{
  "arch": "regnet",
  "model": "self-supervised image encoder",
  "dataset": "aerial photos of the United States (SatlasPretrain)",
  "train_examples": 203450,
  "image_size": 32,
  "grayscale": true,
  "crop_scale_min": 0.4,
  "horizontal_flip": true,
  "translate": 0.12,
  "color_jitter": 0.6,
  "cutout": 0.25,
  "method": "barlow_twins",
  "norm": "groupnorm",
  "activation": "silu",
  "weight_standardization": false,
  "channel_attention": "se",
  "depths": [3, 3, 3],
  "kernel_size": 3,
  "stem": "single",
  "widths": [96, 144, 208],
  "projector_hidden": 512,
  "projector_out": 1024,
  "projector_hidden_layers": 1,
  "init": "kaiming_normal",
  "residual_init": "none",
  "optimizer": "soap",
  "beta2": 0.99,
  "lr": 0.0015,
  "beta1": 0.95,
  "shampoo_beta": 0.95,
  "eps": 1e-08,
  "precondition_frequency": 25,
  "max_precond_dim": 1536,
  "merge_dims": false,
  "one_sided": false,
  "adamw_lr_other_params": 0.00073,
  "grad_clip": 3.0,
  "steps": 5400,
  "batch_size": 128,
  "epochs": 3.4,
  "lr_schedule": "poly",
  "final_lr_fraction": 0.01,
  "warmup_steps": 540,
  "weight_decay": 0.4,
  "adamw_weight_decay_other_params": 0.05
}
Rows from block 6, named by matrix and row number. Each number is 500 + 50 x the weight over the matrix's rms, rounded and kept within 0 to 999. All counts start at 0. Numbers have three digits each.
# short0: shortcut pointwise conv, stride 2 (model.blocks.6.short.0.weight, 208x144x1x1), inputs 72-143
short0.18:445588405520532516462522448556455486578506512539515479554395537459476534525506508479473430526533431437435520563573478616426508515544481521521448560561478525506473463506509490453469580544462382445484463486516484494509
short0.19:474584526476526513494503523555580509550524498575564482561474488530502470536474478471520507522471465523548580574492556514471438435520515462545448562541457560496562462432497460513525501434590490471540512499510527475494
short0.20:571473588460574471493462519454491452476445481492542406534521514517455516520527435553483502482479502476576501517506461519514390443510520560528510506572442457406593450522471480533494495445579574464405456476434557546508
short0.21:580467455515489624416551484575509423530337506478435583457404436543410480447536515474423534474486536491506507497498416580403541547511498504474510464433550477550484533473490412498477453454523538493352415532541564481572
short0.22:447448495578557488499580476492459526462525551456563554555468500591498539478514610468506483536590540481475365513498515547494518561483536513407520406523591495509517471499448456525520469518509457447565549608479459472572
short0.23:435483536435416517481534489467426491545467495533478463460490518576539451507473602529470474586457421565565477556487525509466537447616539422413480591529466547494489472483546590496485612468525464419446504501510488561445
short0.24:508582506437474520582447478487474559506538509493547506508536545468531479494556539453551562502415507560415518607510459602523513556561485603498466519496551443518482489513477534568516547519485495489563592476531513465413
short0.25:555538537466556524528417475633526611523456486553467501538438455517548451478560384433511603514493560415499573575568476516420640455568424502412453411563560484502506496556514405461494504515444487453503473492520488535463
short0.26:484544440461450438439459535487438553431487498581463497443461462429430501524490485436469424384550463504490468431556540419485422430422460436577563448495587463496495555491456398434561562494384541586549442457526539346412
short0.27:512460583474459440514565427532545500587531479556451576522445555429534533519513486441528542607434506525489463492449580562496511529552592452412525442477580514449396506546519518489546450537445512340551574498470498513563
short0.28:486536516431513463522469542444497509391419559546559464402524487484499419447478510562485526485522510465535484582499538567516462519460521415430527461506522455622445464555518559387490552459467559565474470505484399490585
short0.29:601490501487449499414502472567550469483480550511610465504495524429606596453447505439582463418479416518535437626543471515452450582543409551523593514498537500487557544496562458479568425540610454504470459440462529534509
short0.30:482577472547542516565560514561486492487476533437501513494487615485572552579523538467447496543525457517469507572474499458582475509591464511447545513498547499475509455491488462524586442492581459597535606558475531416504
short0.31:439594559420532540412527560505463542520458521544495498468454568547514483480470497486472460538465568502446489547473487512392458558510470594537498483423490513494385471555471484463424507521499459482518436444511525563551
short0.32:530459460603514531464526498453479469533526514540626428434485598483606420455486451575570472461461520548507469472491437557501489468498573498592528464529511533552616522473521452448546411528481566562447539489502587512503
short0.33:469579505491416563457506396554495422477529453474543560528498434471500374461520582477505498443483532570543513494500414474464483460504481442543502513427488519502444469561449493526476482517506456495518536448474531444499
short0.34:519539383504596467531499523447504501429443525515434483474537449447468516552520544518553466446555450506502426496535567513486483559516513515553522481441502508486385443505423451535459512476535586588501511491436475455508
short0.35:547553458447434512618553501591464606567519507544617509474459515342455509469469431502499471521432490517463634492534401447530502439586475438424472518470506356512485479417470487575495441561464505528485508476545503484428
short0.36:491564519551479458586574534472536584508422481516521503516417504427504476502438491448399475526539477519418575591515464553444509468506548571529545462426610500512541429425440546520477613493538586503478551611492493502549
short0.37:523493573522530476498526510435521458428479526422466480469612477444580492549516492563497486446547457463527648537529523461546461512509409476571500543488493449503488520485457566489566406481464506417431536498521509503607
short0.38:474465501481468597478558441487573540463490531478400417434461556425510557422549550536492564468501547549505604498552545469431476445503473472458486475498464547408507558544436524504425505401551493537470514563487503532490
short0.39:492546508551535512463433467560505469484446561437542541491490496581515523531534490503571479491438577509489553516455487457548490510553519558596505476457370573628614417429464430515485498430495559420571499490479493460556
short0.40:536451497507435565432483549462505604505513458463472448433478482551556583391450491522523476478536528551285483471534528510492424572469454531462491492492414647489568507465525545461513544455494472408536497709475477422443
short0.41:465445509471477541496527526518440519470481473521487443512443464420437486574553502509514513490489465521514502583532540459592521525456517488515548512502529535432477504513538476446497489506475414437555557499565489513595
short0.42:497447529413414405579553472480503624483424517514530455495518559514503477499496452500552467438548440512479559499497546477564525488543555505541480435430454494527528449466579476490560517515507499493483559550474473561423
short0.43:532540530474514554437474471404509544492518435579542557487471489577582474511450474422622441484479530428463455453507548428520455458519512573379554525525484407486505568467545487480542549515599481495513452564512547481583
short0.44:558513467477510531475455423549552477492434521481505506616550470397504528484567433523557506382471583521493430456542547480519543563515525462379563450418496470485465491520470500375444510448469476414469454505499488452518
short0.45:547510514504434535471502462543520514439456538498494522529488417493484469566527528423564505537531547514510519535464522557561530472502482557551498513476482527429490491504545494538494515553421533431489551418517470520478
short0.46:484509469454473453451482472542456560500515490492582585597499490466450475523480467433543454490465484496494563524448367484528522546461487471559414553509566499455507493481510472525524573433497399569392566559435446439507
short0.47:528433538617491465517567516491493466485436438487536510497523481508507531555513496398531500459454515548488584589528488531546517438544477501567454493493511427515512458557538477496529465492532522548480512515498498537476
short0.48:479548473468465519449561424426529532521499531451495575518470477468491538453566500434475453408563581537548588498555464450545615444477498561478562497481547476448447535464505464516459486473414483521437564518482529546417
short0.49:495437496482496516468537460448559493502508505516462484523524536514536515513521488465443551501517505491535459544544526494488466479539531475607518554470562465484563506474556499519480509502542502567551508528479523514451
short0.50:448436534510581510453461496486545465478548535410634464523471498472546533448364414450460548452418458511462447516511494475529565542494442427491515509482511405392545573453485490615482448454426509376516495539536460606486
short0.51:471487496457454435502521499562371553420431536571532430620489506506341492465530434411585496475467466337539435458425394474511432428483502543521568476477485559425600468556462513476441480428557617458490427600581409432477
short0.52:601523461552456459530449515497430540458564440635524547546434532497438500520480478459530500485458455439495434494478496534529465439471472534474527594466619475434496484543514507509432594429473477432500490510513504460457
short0.53:444564527414486452457488497464469569503564561556427597483441567443505491483585530461448490434501508488484558465501526529587589540520492490505535453518510522570424530506516540511561450572491528578474493656505498480455
short0.54:502497547421469611425483423443418512468488436457540481522413474463366480384424581493420535466588530433515515455433506585479388432418540449565455449509406453444512531564418519574549511398485496462417307546405520500477
short0.55:541580426499541487566583518427469591460448462533481517513503528521471417479481528527533469476478440435481605463501473515491561456549433471589534548523524475536531474578522540499505440425541596441521511499470442530604
short0.56:476489483412531522495468507493528499566521506511546500468522598442583504508555422500577545440586468447516532484487563572480518482551517539409470397501513542537446468465535517469530458513502466434593546414497538476501
short0.57:443491455542443497474447483473511485587494451515573510482528425443508489462366481392511480491508441477420509482503468451439557493430499562426512451455436434541577592534566481411463450497511612474528528531477473599556
short0.58:466532579483502504534458473503569511396557532540505594557600484539488513492556549503562473479466538504563439547499548481550530439467447532513449483563570561462470476463495480493525514557489561566497556413506527453480
short0.59:534454521563461496510536535499518504543479487457534526489503584473462506537464476491498462473556493505518609462507555490508514501521536532540651518505489522419516472501570487490564486523501516500498550432468485484510
short0.60:484502466531522562545468433454462464522504460574452504628555492473494497523491532484481591409468547525525364453474516508470454462493486467585444484621521544496471495483457523407459545434515500458497496477477561505537
short0.61:571628463606520498517478519503528491441542497450497467543444460497431432446578531487549578433479478458513447446537376498446414496486546503480494535529430504514600398507465457464442461540460589576424584487400505516537
short0.62:544470504495458456530476514503421490431493522484573566554550463483570460459536538561521449451546508459544567550466548520502504551479472530454485512436420501507577509425494554489510489451412487532567487529551437404562
short0.63:502461548503542527541549529462477457580502515413426466515432478456441463540532580472519460519433486562501600507534582540446429487538498489500422544556556556490367471518484525478502538521466466482484533455469529484418
short0.64:523522463524571450477540472423566483498524421541507570420464510491560592439517612398525509497647524528483461513453562533529586446585495519456450388503540553560502504485604463536431506533477601490583518414484439418499
short0.65:501433485489528559487477447593462444539531464447464418551590546373444512477515640361421523513558572500467516468509441502480519565501546499528443488439626478475398424489403334514491443509460539507436500450562496537570
short0.66:455534489450535479448410426518489559472524598537542461533542446451485420464546535510498444433468515419511417536445453480418483562475534488514531521592496422514602506478443448488564484451448433491468567524508398462627
short0.67:495512429609445530447577521511522545471471461417514481491463457518471473529563532567498515515488487561531518552463480554561541489492545543456482475385526501520383506469444462581485581447493557481503550504489478519500
short0.68:496443438517493491497530517461550418524482516538441561452493568445515478512491491508573473565546519503477514490528478550549590524437597579527444542486623484538467426544585511487474488541520507469467541496518456520434
short0.69:518464496446424475483478509433448434460493519530432550519478461431503428497466438527395497455518481540525510520489555488478480475496474466537577458417475579492516551521487643490423442516546465462506470492501533586503
short0.70:515493513499462484449512558517418519487400355467474424477547444534461482481477519484424450439580513484386485521521450511465486528483535565444469433487534463420477518571479434527449527497479501522513455464487519539491
short0.71:510485531428515508457440448513536415423542507481436445487473473390410515482466498539457458531478591413415504410467528484491522479534458487498512476559491536508441487492448529477543475449489537500494388545544587526477
short0.72:553519469474496403496532458431536533500573628470503490485415590478493507464470450468474534571555470393417452429496413592615514435538439481569489482621517481469512557537464500369406481519500462488469471495468485548509
short0.73:525496463511457412399485545460516553428498541499512399553442479455456455532450454466533453491602517466407532451488510482575475506491471370431548530466546540471521554502389479522492502486454494392463472481560497507553
short0.74:432489516495473425475522479413434512529488500512539591518537493500437428482580471409455440483564497508428520514536480495523513501526415510557510526440478523429390401458503540447458519474452483452477538590504505516442
short0.75:481520514434517445481423463507558509444681554454537446489441377477482554530505516524419521452533560368519434404516559484541508516540477410455441507641556405485505441491532607395537411413494495599578441563462602491549
short0.76:454495468433527553495518481408377573462553544488531479552533528472493557393457483381532467497532542420533568406510511442452462477411430371489549508542574448419571477504599548443511422485552515592521546530453461429557
short0.77:543491544471464543542470569492586534498456527474444448431428493477445483479562431504546559348463477373441523406502487391510483582375475464622511533577461503513501457503486516477450453339531461486564384594436508492553
short0.78:465546543342547431579522483458561464502581497493524541484564357481552503469534465464482554447488552516563408476527498498570465497513433565574499485501537535575495541487406534436457502514504503507437547472513562514522
short0.79:521494447402520486455401577527530515472440527450491518399562534523459518453519444493591454514588530472572519545590421406526430532436423470526589551394510562550533562484518504441470521497521404543598475565532479464586
short0.80:438531503490403457550486461601497565505451531543473448511494381538506509461512537444501555426554436528481420505459429505521393516430446486548469545612505367474592526496490425481534537426557480515526478486535482488634
short0.81:437488489502372487442457535475491501487491516459488505454578552488502543472542525512480510524563513452494610489523507446558441520477490456498486471350526508545462553401506451571572447457451507507487509502491518463569
short0.82:514484435399545485482493476455489490448522499498375453559547542474430545502483544466478439488507478436436470501461482420474501489419499482457483476525522510501550439556548483551579506464538434471515539479471577450367
short0.83:557560430483532414445488466544513476398519514567576500514477570458435493461509527540471465491520453454450527398526521472491510468365435495492520601474484504335473435454531518466393483530506423432547463470471491482579
short0.84:457558531471516549462516554499464549579501584365490558482520482512530569527553532525545491506510473506501502457534455475536517549456564589472576497448496525451455510528512406443499512486505541568519532451460526436474
short0.85:449532475480510479457490554509432379559458514475484522499558433657580479370548457535506561453486442318496511561516497458449451331468537395418572508615458561477545550510493452464577540452461467550573470537521490553505
short0.86:410458414532455448453553540458447548572551546556424478510519486415473539505486523388482450486481491440471411490495469527509481524550527485526410538455454473522543492485579490479489555451462483483573530515491529501662
short0.87:429532512479423476487418550486502389513458427556447506564481521477443457494599472441492413378474537445453528537462411432547472538511515353529541511548577477594483593590495458416528488496498418532477515465568532505428
short0.88:480615588486532517488497533507518551385506502503489530569489583458436535517513618479584524517500511505466382474563487507457451560579444434457377517493462406519642442467621539533571545513514588407531452650503507486421
short0.89:501488472478534522441543546486552515504578524572498471442587442482535514557463547545460531584476488471524531501591471453414499464447487506422500555604402547463510489474504534490548632458439485581572547500521486537564
short0.90:477471484499482426427477434402475420521490520590439477476559412524510522531442551457463512520480484436482565511485442480516610485414420454483536557436447514476458501539531456485477495481498483554502497472546511493552
short0.91:461600475364467461515504497376451423523550585591551405608532486577507472438532488552446555577496544459496480465448473433511521458510499377521482550491442476561506451508425531391548560397434537436501478487512451555616
short0.92:505555491540453476538482399469515524527492488484493418474467474539520510492538441542477486348515509450608563444399587531450468640461559515593474505588513538389472520494473415486522448436468522488584526463439466485408
short0.93:562439558530402445479500549523502492563516643424458436481484434450548484482419535433563478484547490472486479577625532447459430556511489420459458497536515436512543497479470466557430458412504484450584399475471617520593
short0.94:440457511434410490442505494528455519530556526532544624528504519536479543484551579467563548508440573468455483510488493515432503496469538537481485472479481544495544495396353446463427529462468530491451542531523505547468
short0.95:462538546549503462569505459538493501514559508504512527508547506366548507503464553474528537388569554526498537530501500505566575511478529523463492491490521486496461563543469438495484501536498557476481527528523440482531