Rows from block 2, named by matrix and row number. Each number is 128 + 24 x the weight over its row's rms, rounded and kept within 0 to 255. All counts start at 0. Numbers have three digits each. After the name is the row's rms in percent of the matrix's.
# convs0: reduce pointwise conv (model.blocks.2.convs.0.weight, 96x96x1x1), inputs 0-95
convs0.12 101:203118158135132129117134109133131142123120110071109136119110149107142106110098124135096119135117126164158152187091099122144108127145101161161175123120123115115112135099119125120102108159096126100113136120084117145165130128143125156132153106113130183093096135105140125113129194097144159127
convs0.13 108:112143141159123099116174126100096138131175140127108143130102112099131108084150133141133068147102111137180129098140139123154165142120104126075109130078108170142111118109133180114128103147114182126148115104133125152127168128134124084075137133126130137132156108122101145129126101140145157107
convs0.14 109:127123105122146097106141138123125113114165111082100122087121146125075100158118189124111111140124083170141129136128159162104134155139127129155111110137142116150121116147093121097155119091121092113139085119122123129136156147158117168068127122112157112150147119109126118085071152151129147095
convs0.15 109:136132139131115143122122075141117154058105157098169130144141139098114137149129114136091105107132160149107118124133082113096113107189146094138159124158075163149087160147150148141095110114143140119142120153163116124160141155157091150124131111156133102145134111146123120138128165161154132108
convs0.16 111:143132133068099148135153108054148138129118148101085108160138121120126101156151118125130116178113101147119152112102149128127149177157098163111143134137086159087127134102116145167116113105139103125150128110174145158100131139135153113130097116092155117100151122170109128125140123134139153165
convs0.17 094:110103136108104163164106107181181120151133151186129166111123126096119098128117157115113120121180120110128127061118138116137114109131109109145124093122108126128071164125115135125120132111172128155139161142155143141116163169100162104128117145126103168119089115114132126144141136157093137125
convs0.18 096:138110092111121125123133111088103110127141153125154125107095142129105121127140076114131157165110119155137170074120125111096130156147107126107137104124157137116116132106102145156098138115159159141095079112144116150143119191169101127139119109126101161117097114181179107114104132158142088110
convs0.19 094:170144141127133134133161165163106087086132111114107134163141117120123141135126084100132115123128122127154118118139101116097111115157131115091154138141087134107092067110094087105112128130128143155139115107148137086144096146173112130116143149099112139095144101186095101134093119098150165152
convs0.20 100:156129093145108149109151072143148097138109123146103163132164137096119136130094160119128104116117166125154076139128125166149134152130125167145160112083078103157124156117129160135123118153134093139142138156166155139115121131179111111109117144152156170119122136130148129086109147128122139187
convs0.21 098:113136113102113106133118124139143152129121115109155117116094172161168106132160123171155177149131101077115126074081124115086160107145117123155166126122112118133126109125151141144144100157123118100120151158150121127125150082088089125173131102123112140123140148156118171108150132108156151172
convs0.22 090:146142114094103122117119095139105128088190109134147112104110123127154131133097120110095140135091138115118074096162122135143133115103134136109159137095128096143116142114095157165176123130176123118138117196141137146162127121095092127121154141122099121149099139100146139114128175125134133188
convs0.23 092:134101145100115147157133115105115153178162143139169102095155143100110102161111096129108121112129158137153127102104132129134098091130073114143128149067125099098149145180119153151122159125135095120116112143134109142129145099184110116122142128121104154113070117128137162118146118109170111107
convs0.24 114:110085095116157110124104123164139158127135089157141120137119109135072116151126143169124141106163147127108161096121124123105123188182087161137137161144126167158117136143154173143132098160140119127080101136130099125115119154116130143110120118116134094154132135148134126140120132161182097089
convs0.25 091:133086181146122079162134168151145134124136126121125129137130127139158163117124088155133095093145132175126133125124105157122095113128162116134158140144126115127115145100095120093102097102160128108140159124137113119154095131190152130106086133157141122120147076148161156133097082137140164106
convs0.26 097:092109137135120128137125099144141089120108113138188103134115099137127117178097147156137134166128125147140094113171102130131108111140116155152155104098141129118100101152114104153107119106146150100147120174132118102143195119155110077128113102140114090092111171097129140132108094164136146151
convs0.27 096:110151091119130118136121135117133115123061102128110095097119106165130155139089109142132162127106094143106113111109097129150108146131082126145083096121075134071122118130093112133123138114184105148128107133136125123089098188131107125152130136102118136139123105128148114079080131148124147112
convs0.28 100:140090117153149121152067096107146147099135127119099123132124175152091124119113098173106155158153120124120149132125146113142120086167082088124113120130131119118153105142116138076174141120122177117106068087096124128100134160150119156119110117125114090116111122095111120150125108105144139109
convs0.29 097:101102126098138104117104101176097144094123119117117142111147171167133101123149126106123138108153120052144100191156141166125126102136148143139064145119133118093161136149129096161116100101153114086137140122091126097138125157086108128154116134121151140134145128135134156130158147123147128129
convs0.30 092:131110159154122095134136174108133121161120068134121068121159129155126130153096124132162108126121123161053098119146151131145141134106151097126141125123131143138132166128126154135116155141155116130115100128106113130125138150074186107122122116119144091127087142158127115167136098090091131164
convs0.31 103:081138110114118118127152120151130114152089113141135095115155126127130113147114129077123132102193106116160139086114107102066110129155082110115124092099098167139133140126129112111090136092133153116087062100109130109119123140116130129144119128134122114148106100136153142119131159133071160129
convs0.32 107:118081137118124175120149087117090133143097141143167132133100136104120165134150107114142140150139142126097126177127098130126116136146147096132139139112109100106110121172139134135153104121160161114195179109123120121097074133122122121121115121100117120124073136130108128173094160165171120145
convs0.33 102:103155119162143132105132129105126135131122126150171138107099091091182102114130145099131154132118111115140128172138119103141122091094153143090123139106109154138179140095119084109115134128152080114122128093140109096151100149135108093178160128121134076135146112141116146133078176111140150140
convs0.34 106:148134133156109156082108081141140106163129141092125141148147137119137160152148130100142165184122077139127173165112101136110117170155116136120122150093140154162155127137138103116115110135170150081132147151134135143141098116133149144146102122161124134121164119120147118170156171159173104132
convs0.35 096:076162086147112146145123110147105156111146141104146189101141140141126154111149149097111113181155138162101165116116146129141125126115120156060138174148166119175116115126115142122101143106130174162112163110119143158114127124128162103108149133153098122103136118144147137147121136108096144131
convs0.36 108:124159150104123125147093104159107126182098160159151101128161140090120099129144112128104113147116131134110128108074105090140172128126081104164160121122135112096154104120135145158101174138126145102098100073135119138113100134121132171126152119136143118125133098106074127144116150136106129085
convs0.37 090:120116122119152161141128149062129096170105190136105140166114150131094117147080172119131131108104158116149113121123145109140130105142139160134147110152099150132123108110108135120127054116112104116136134109113105149122130137127103143170165189099125120089135141103112109144122159159123151140
convs0.38 097:159086085155130150134094129120152125117132073127176144136123144091124130113141128122135135117173113106141133179091095126138146124112130131094088112126146055118102093138114155103139141119144140117122092123146110137133150144140133174147113138142173145163128143117166109169171110134142096100
convs0.39 097:111191141156109157110124128132140108111085138124163127107101145128160109109143127139097173118137103120171134083091136124134161136169130110125132152109117142104124100144154166118128149110182150097153144075135122136141140111078148109120131122117171120171096127111114160160087121136097109134
convs0.40 094:167119124154136148129159107138119098147127111109137158125154165158134120102176108126132098144098150161108101180090124106115177149123105143107113139142121075104133083172115140115146107139149126126159132163139123170133150108117099068123114107129138080103164086136147126140160123120146134137
convs0.41 101:177163148145150136088121113156155121124121163139113098135131081097129105170110114113113156112117177093116121142122189147147131125140109143129179149085126103112102139126108138168094137131175087138105147129137150121170148121104125131128083148100120153125095155120162136089131140119115143117
convs0.42 095:126191155149117096107086109130189163133110154123126128092122117091130128137122135125131127089165147142132104118131114143128133135143164114069150143137175099097150132149112141134121169172114167063129130127122114092105120119079149095104148148137130151141130151100113111100146147132123126117
convs0.43 103:187157157130109124137176131157191116126166115182096130100123114098140119132155141129129101102121136133139122109132144122144100163172132098150144175111123117145151166114122124157167135150126167126142109114129149115148151135139110083063122145109130140110141145101149157141116143106117167103
convs0.44 094:138131130127118107099082082129171135140131167152072127125123130138112144119130136067118102104103140132087124139150119079141133115116147140116149158138109145125154112095137127178142117118131135159136147120139117156115091119118110115149149159214092124149146187159096147134115134124131132152
convs0.45 106:126132097145119159177142158110101113100136148106151117140120116130131104111109134135096137165131096112153093078080126135113115136117093127110160117094120160148127125158120132160117129096122158110101149167134160089147164141110100156159106121138146127163089124194136105116117165156144157163
convs0.46 094:154142105139117158119148123152152116150131162184139195095148151108141120118124153145130120153157112126172165160096172132166129090077105134118112109122157151139092071112171145106135145131118145119151128126103136135099106131136130133110131108103099132136153119160145146143158086159116114153
convs0.47 100:104158138171149133128105123096136130127158147080116133141140112119161088111167153141171087115162158124143116100143160167118102133101090099131148155186115132125136127133102141161135144108176155152130155087124113101141152141114141154139130081128152133085115136140107089111108126132141171112
convs0.48 094:173119107164140135111132158120126134086115134098154122150087113117130154134066154082114122148097125116097093132176137133117145091088097107142081160132167144155105128129043133108102133121143096126121146141138137119137117108122142138134114135133163107136145147104123144137107140126082154144
convs0.49 093:170184134152130110079110116098140155106144100131112157114150104130108147093122113147104130135121123095128155143093099125147115157143097138121105135138101135131118140126099120099128149154152111114193128068099148111181122149061133104119123141126117110136119164130120133153114142079099158135
convs0.50 111:088126104086070138126139089138132116143101146168159085096143127134123101125166099148124118106149164106099111132169116145129146122118125148134142135184125121125103185139165112157136125161134126103142123156112164099096116145134116154107138174168140117147114115150110145085159123122118121170
convs0.51 099:167168121114155132137118102145127147135118087110157103102132102173133138110129138144187129123139177100086127133102143105148132094104133097175143140147118135146113144091127113123123129145097092114114096160091184098167129133169119143180132129123128089138138157109149121093132099130124138098
convs0.52 094:112107158107139165086119133138098088121154120117097113129111145135117148132109123058142143154076117132125159168133096115122147154139114148153120114119108101122123146125099140109116099125142088095144113131167111141113136150105131088123129122138115185122120184173156139147176155151168098129
convs0.53 099:119129148140101140139116119078166110138070112146122073096104120141108148116142123130159131083139120145118169114175110122105118147136097123148121131107125193112142151168128085100125121125106152123125088106132130156139097131102096099121118176124136123127122092104118124075102171150136135104
convs0.54 110:154135100089112136120151111089134132145135116129082146090104135113135185137102169173119176150137162121127146138090094072148163143131125151150144141090088141146132129130161150162129121108138123114119158159153104118118125125162115121116132144136121153115090173150099112087138123109100130169
convs0.55 101:132111190130133127094131131118150126117146128123153120108139121134126095158167144084080119113124155133123117147087130104130125098176130119103132109117118126117155128103108156157146128110123148140088150138191079089126133114126115181161139157150138149163099133100138159151157135152088138078
convs0.56 101:126152138157112148150145138118117126118163123108144111108089163119122133164121172177115129163154110155130181101158130121114121135122141093106099105085087145077123114117096170162112137095147134145121128154120131124130117109109120117170174105136107145151143099143124088095101164083107122103
convs0.57 118:100083114122152158137094177137130099102087087092099117118103135106113132171113156124098127092098147106118178149173105135105112111151118145101136160116106157113132131148176130156150088144127158117158117136124094124149149090093112121139123130143119158124118143105156096127100148158135091123
convs0.58 096:158080131106095120124143125099162122159139144067130101132122142126147087153133108134140158165066117146090147145092146151114122146108111062146101121136120112141096095114103096167106118147099133128118123154131126167152128146149194123134120123107137102138122112120097106104118088132134135129
convs0.59 094:088107156150180106130134119129122123125113139140095139129103125104117081130097147116144090098132147118136140101093100148131122085141149126150118126128144113109119155166137064184140154141092108143124138119142077130131103157156121147136162187130138108179098136151084120112133135120124161152
convs0.60 095:155137090063123115099089131145172120160110136117130134127075154144126096122118139133175147152117137180162129121117101128103131113153105124120130136115101094128145170103095115161146133083134111138148089155143129108140133150087116138091135110149105145131147170088125112099119087152131095138
convs0.61 106:160100147120142162149128097158151131155193113112110126167100103102106138144091081120146116137123110146115109116116103150141123155118084166164164138142120143114164085134133154127139107107112085137107158151135148132133153063139138105100130094153128103130089137120112130133157120111144157165
convs0.62 094:138126117104141135121144157061130138126091104132149171106126116121130144113101099162133159125069108123131093162116134117103134143168110123158068090136094141112151086101091112135094091106084137140160112135107107128113163125123118126145107140141124094138127112172119150106100124157119155155
convs0.63 102:118098090103080131132091123165141126110077104131118144108114116155148131149129158120150140122128146117120135105121122126143164154153133102140118149104111115123139168138129058148144135117108114081145168147142126074121124123098106170142153166158132142134111132152099099140176061121136154130
convs0.64 090:092124112125135173084094120125134106116140163154115126094096099102092126117111143177181138111122125107136138116136117101108149169100120125134086139109118099094166109133161152107137123138068105090101154113126126135135123123111125157111096139179099142171108095146139122117077134129130116148
convs0.65 105:109171153118148133091143141138133147121100156138127143129150120167122088112129109105082101094111120139093130133134142116107167084147094099126140112101114086154127180109140126098106130149131079134153103131166120110139151083120122097167119170119133093153123108175125163140148094105128134099
convs0.66 114:088080123121125128095147088131106141157058153119125145145149093119153134158127127121115117159116115101094116115134125153113137153147129084141185120174120097153144128114085134137132126127158145088090188146136122167147121135116103132121145167134116151114138135148140093111124115122123164176
convs0.67 106:158136126139143123146102138153136113133137115127145152120121123158127104119180162118109144138179116122121138091140113162093141122122091137135151100111105166137111120134141145118128106134176101147126097183114128122126120150172142137135116096081137128104226096119120073116111145110155151135
convs0.68 099:152117095196104127081130103154090129091097111104114087157119082113088093164128148148089156119102137095136129124150169159114106131151126121134129116113095160114101131131120082127119135124100159141141114123148099123160132087148106145138156119131164160127116130088132114120147158106117153137
convs0.69 100:118117113110098123175150132121117118084109095121112125150099148137112131080124164141153124165160131111117121104112110158143183095153147089123152144170121130126177143115122171122143116112090108166152080135144121084114134132125150167136126080162108131141144095129086136106148131148132122169
convs0.70 120:132167139119114114084112148143159138129078185139159098145095144160145115144101149152096106118112118143104096126126109092158112112138116129125124133113127145123071110140124136137112133139113085124166081112122123137104099117101178080112138094131110100126163145136166122116118085110089135167
convs0.71 095:113107121123134134145137131105143083119098147116170105075132136128133150123153136133153102089162148144129108130131079123123128106126146153177088116172154119149121123139143148150126136150126151116090110141084082112143144083147132088130078114167154124189158164110131134125160140154137151116
convs0.72 091:084119102163116154088104111092095139126096135153065123133154110098143144161119135140095120144133138138152114160126101134171172122133162124115121089190131129132106146116116115131106121182143156139175126146118113146103118128078100118126128148176136145140082120132095133113109126145102120117
convs0.73 085:079122126090113137146131123121148186132157131152143124123139089126136118122142156165147119157171144076068133163126131121125129131117127113107138146110075087121092149131131172144137094115141138102099135125153139140140127136083105190129134117134163128106085128172100125139136133119114170154
convs0.74 093:110120116084133152152102148139113142102156110123161113136135112122101147139121135135099130168164090124092149155128179112099175074165144110106128115158109075132117144126136187130170092114132129153099115111109143127158105139102130154125137102134157127143086128106140142146140158135110100081
convs0.75 122:134117106120089133075116127129122152133188113102140117090150118114111129154134095135129123140148107147128147130105066130152158150102140128107099166144138146125123128089133116120103154127115107110156157093079153140127106185102115176091099091122130162147086140110112135150125136134082113102
convs0.76 092:119130132124102115115114130094090115161129097120101113140134142119145119155151102185154165146163116141109163091146078122119102156079109131128118113128113141106129131108129145107158140085107109143122119156098125147086132149118172065155115123107130168088107121148118109148107189131121124097
convs0.77 093:107107106109128098155114170127110121159112171103138103126119100071105131135123155177088172143120173128104117067120097194154135091114112127140155120155133116088127130103134103104132099135137118116149123140147121158116126146087121140128169152132123086146107143124142090115150104138114117119