python train.py --crop_scale_min=0.4 --translate=0.12 --color_jitter=0.6 --depths=[3, 3, 3] --kernel_size=3 --stem="single" --optimizer="soap" --lr=0.0015 --shampoo_beta=0.95 --final_lr_fraction=0.01 --adamw_weight_decay_other_params=0.05
Rows from block 3, named by matrix and row number. Each number is 500 + 50 x the weight over its row's rms, rounded and kept within 0 to 999. All counts start at 0. Numbers have three digits each. After the name is the row's rms in percent of the matrix's.
# fc1: squeeze-excite reduce (model.blocks.3.se.fc1.weight, 18x144), inputs 96-143
fc1.0 078:545496530454504445466496444514519505503515539413467442467540528417486450462522542524461563490509577535439493492430531465495528580521470436540417
fc1.1 103:532536438556417554533523447521545409435463556574424385499539535508460453594464464492526552448539501569461605502586455496482460516503523504509487
fc1.2 104:398486499422454634473590580493476496459433537590459474491504488602497574504493484477418441586470529565538425459541452484508472496520505451539498
fc1.3 090:499510421559498429480533499488424443509477524523503446497534540595525534484571459576419560521505472416435527432492481460442550529569520545498481
fc1.4 099:444507474509457580469465367518472496557558488497434455422476492457547493498475520499514453567461499582510389546523494537513514553551483464463433
fc1.5 102:494496571593555504599411619488437474472512521534550449485454464527502563475550475557511495553511467484501393466431521473523509507500453521520499
fc1.6 110:525449475399495564560548416436526459655523523377527437512494364522478480563570487523489463552476482546435444534537563477452456509498530506600471
fc1.7 099:586493435515598552471510525442521475459532591421558470488488493547468530529420468547551462482484486526469550410497642505529545380483557488537491
fc1.8 111:504509580511552499539389490417546486484533617503433422549512484451528514504462475492531547576598462477454522463492388499489487513419491485442472
fc1.9 098:614558484620443547548517579444480456514514514542534484501487473485534428381569578511457439509450482507445542423523521546517445453395524421469519
fc1.10 090:490491474409508471540536532483428437523504532458458511567550449486461492485533485515469548514534443483569520529562557560448496488441524522515453
fc1.11 110:504499486454495505464474486504605483460504522586520550482563470551472492542419462593538568452471486465449609549476540533479568412460503555486528
fc1.12 118:591535481524483509495530615390497464553534456532445462459503518510472546537623415430517534547489522522484536455551460459557448507441522526530557
fc1.13 094:520410555461542546499582583454555500519501525401503490461617476474515509455475473415436484553505493569477513562465518543612521448470466502608441
fc1.14 066:549436532494569544493511429596519555497465442448452482471456469589430546544518456524490517535522414502388598509502491622541475500451478538569443
fc1.15 112:482434503540529385437520547521496460395553480487472491524542533508467600473413517517532486513466522464571478491524584476549525535420453531506481
fc1.16 088:500543476490482533467421482470563484443503448468588564499551531447491492425413457515450528590469491533455541489493499490477443459465547522434539
fc1.17 113:442532525472564507535468483522506484569442416441473556553438477479482497560532551478564441427481492532509454537526538433500574427543510530450431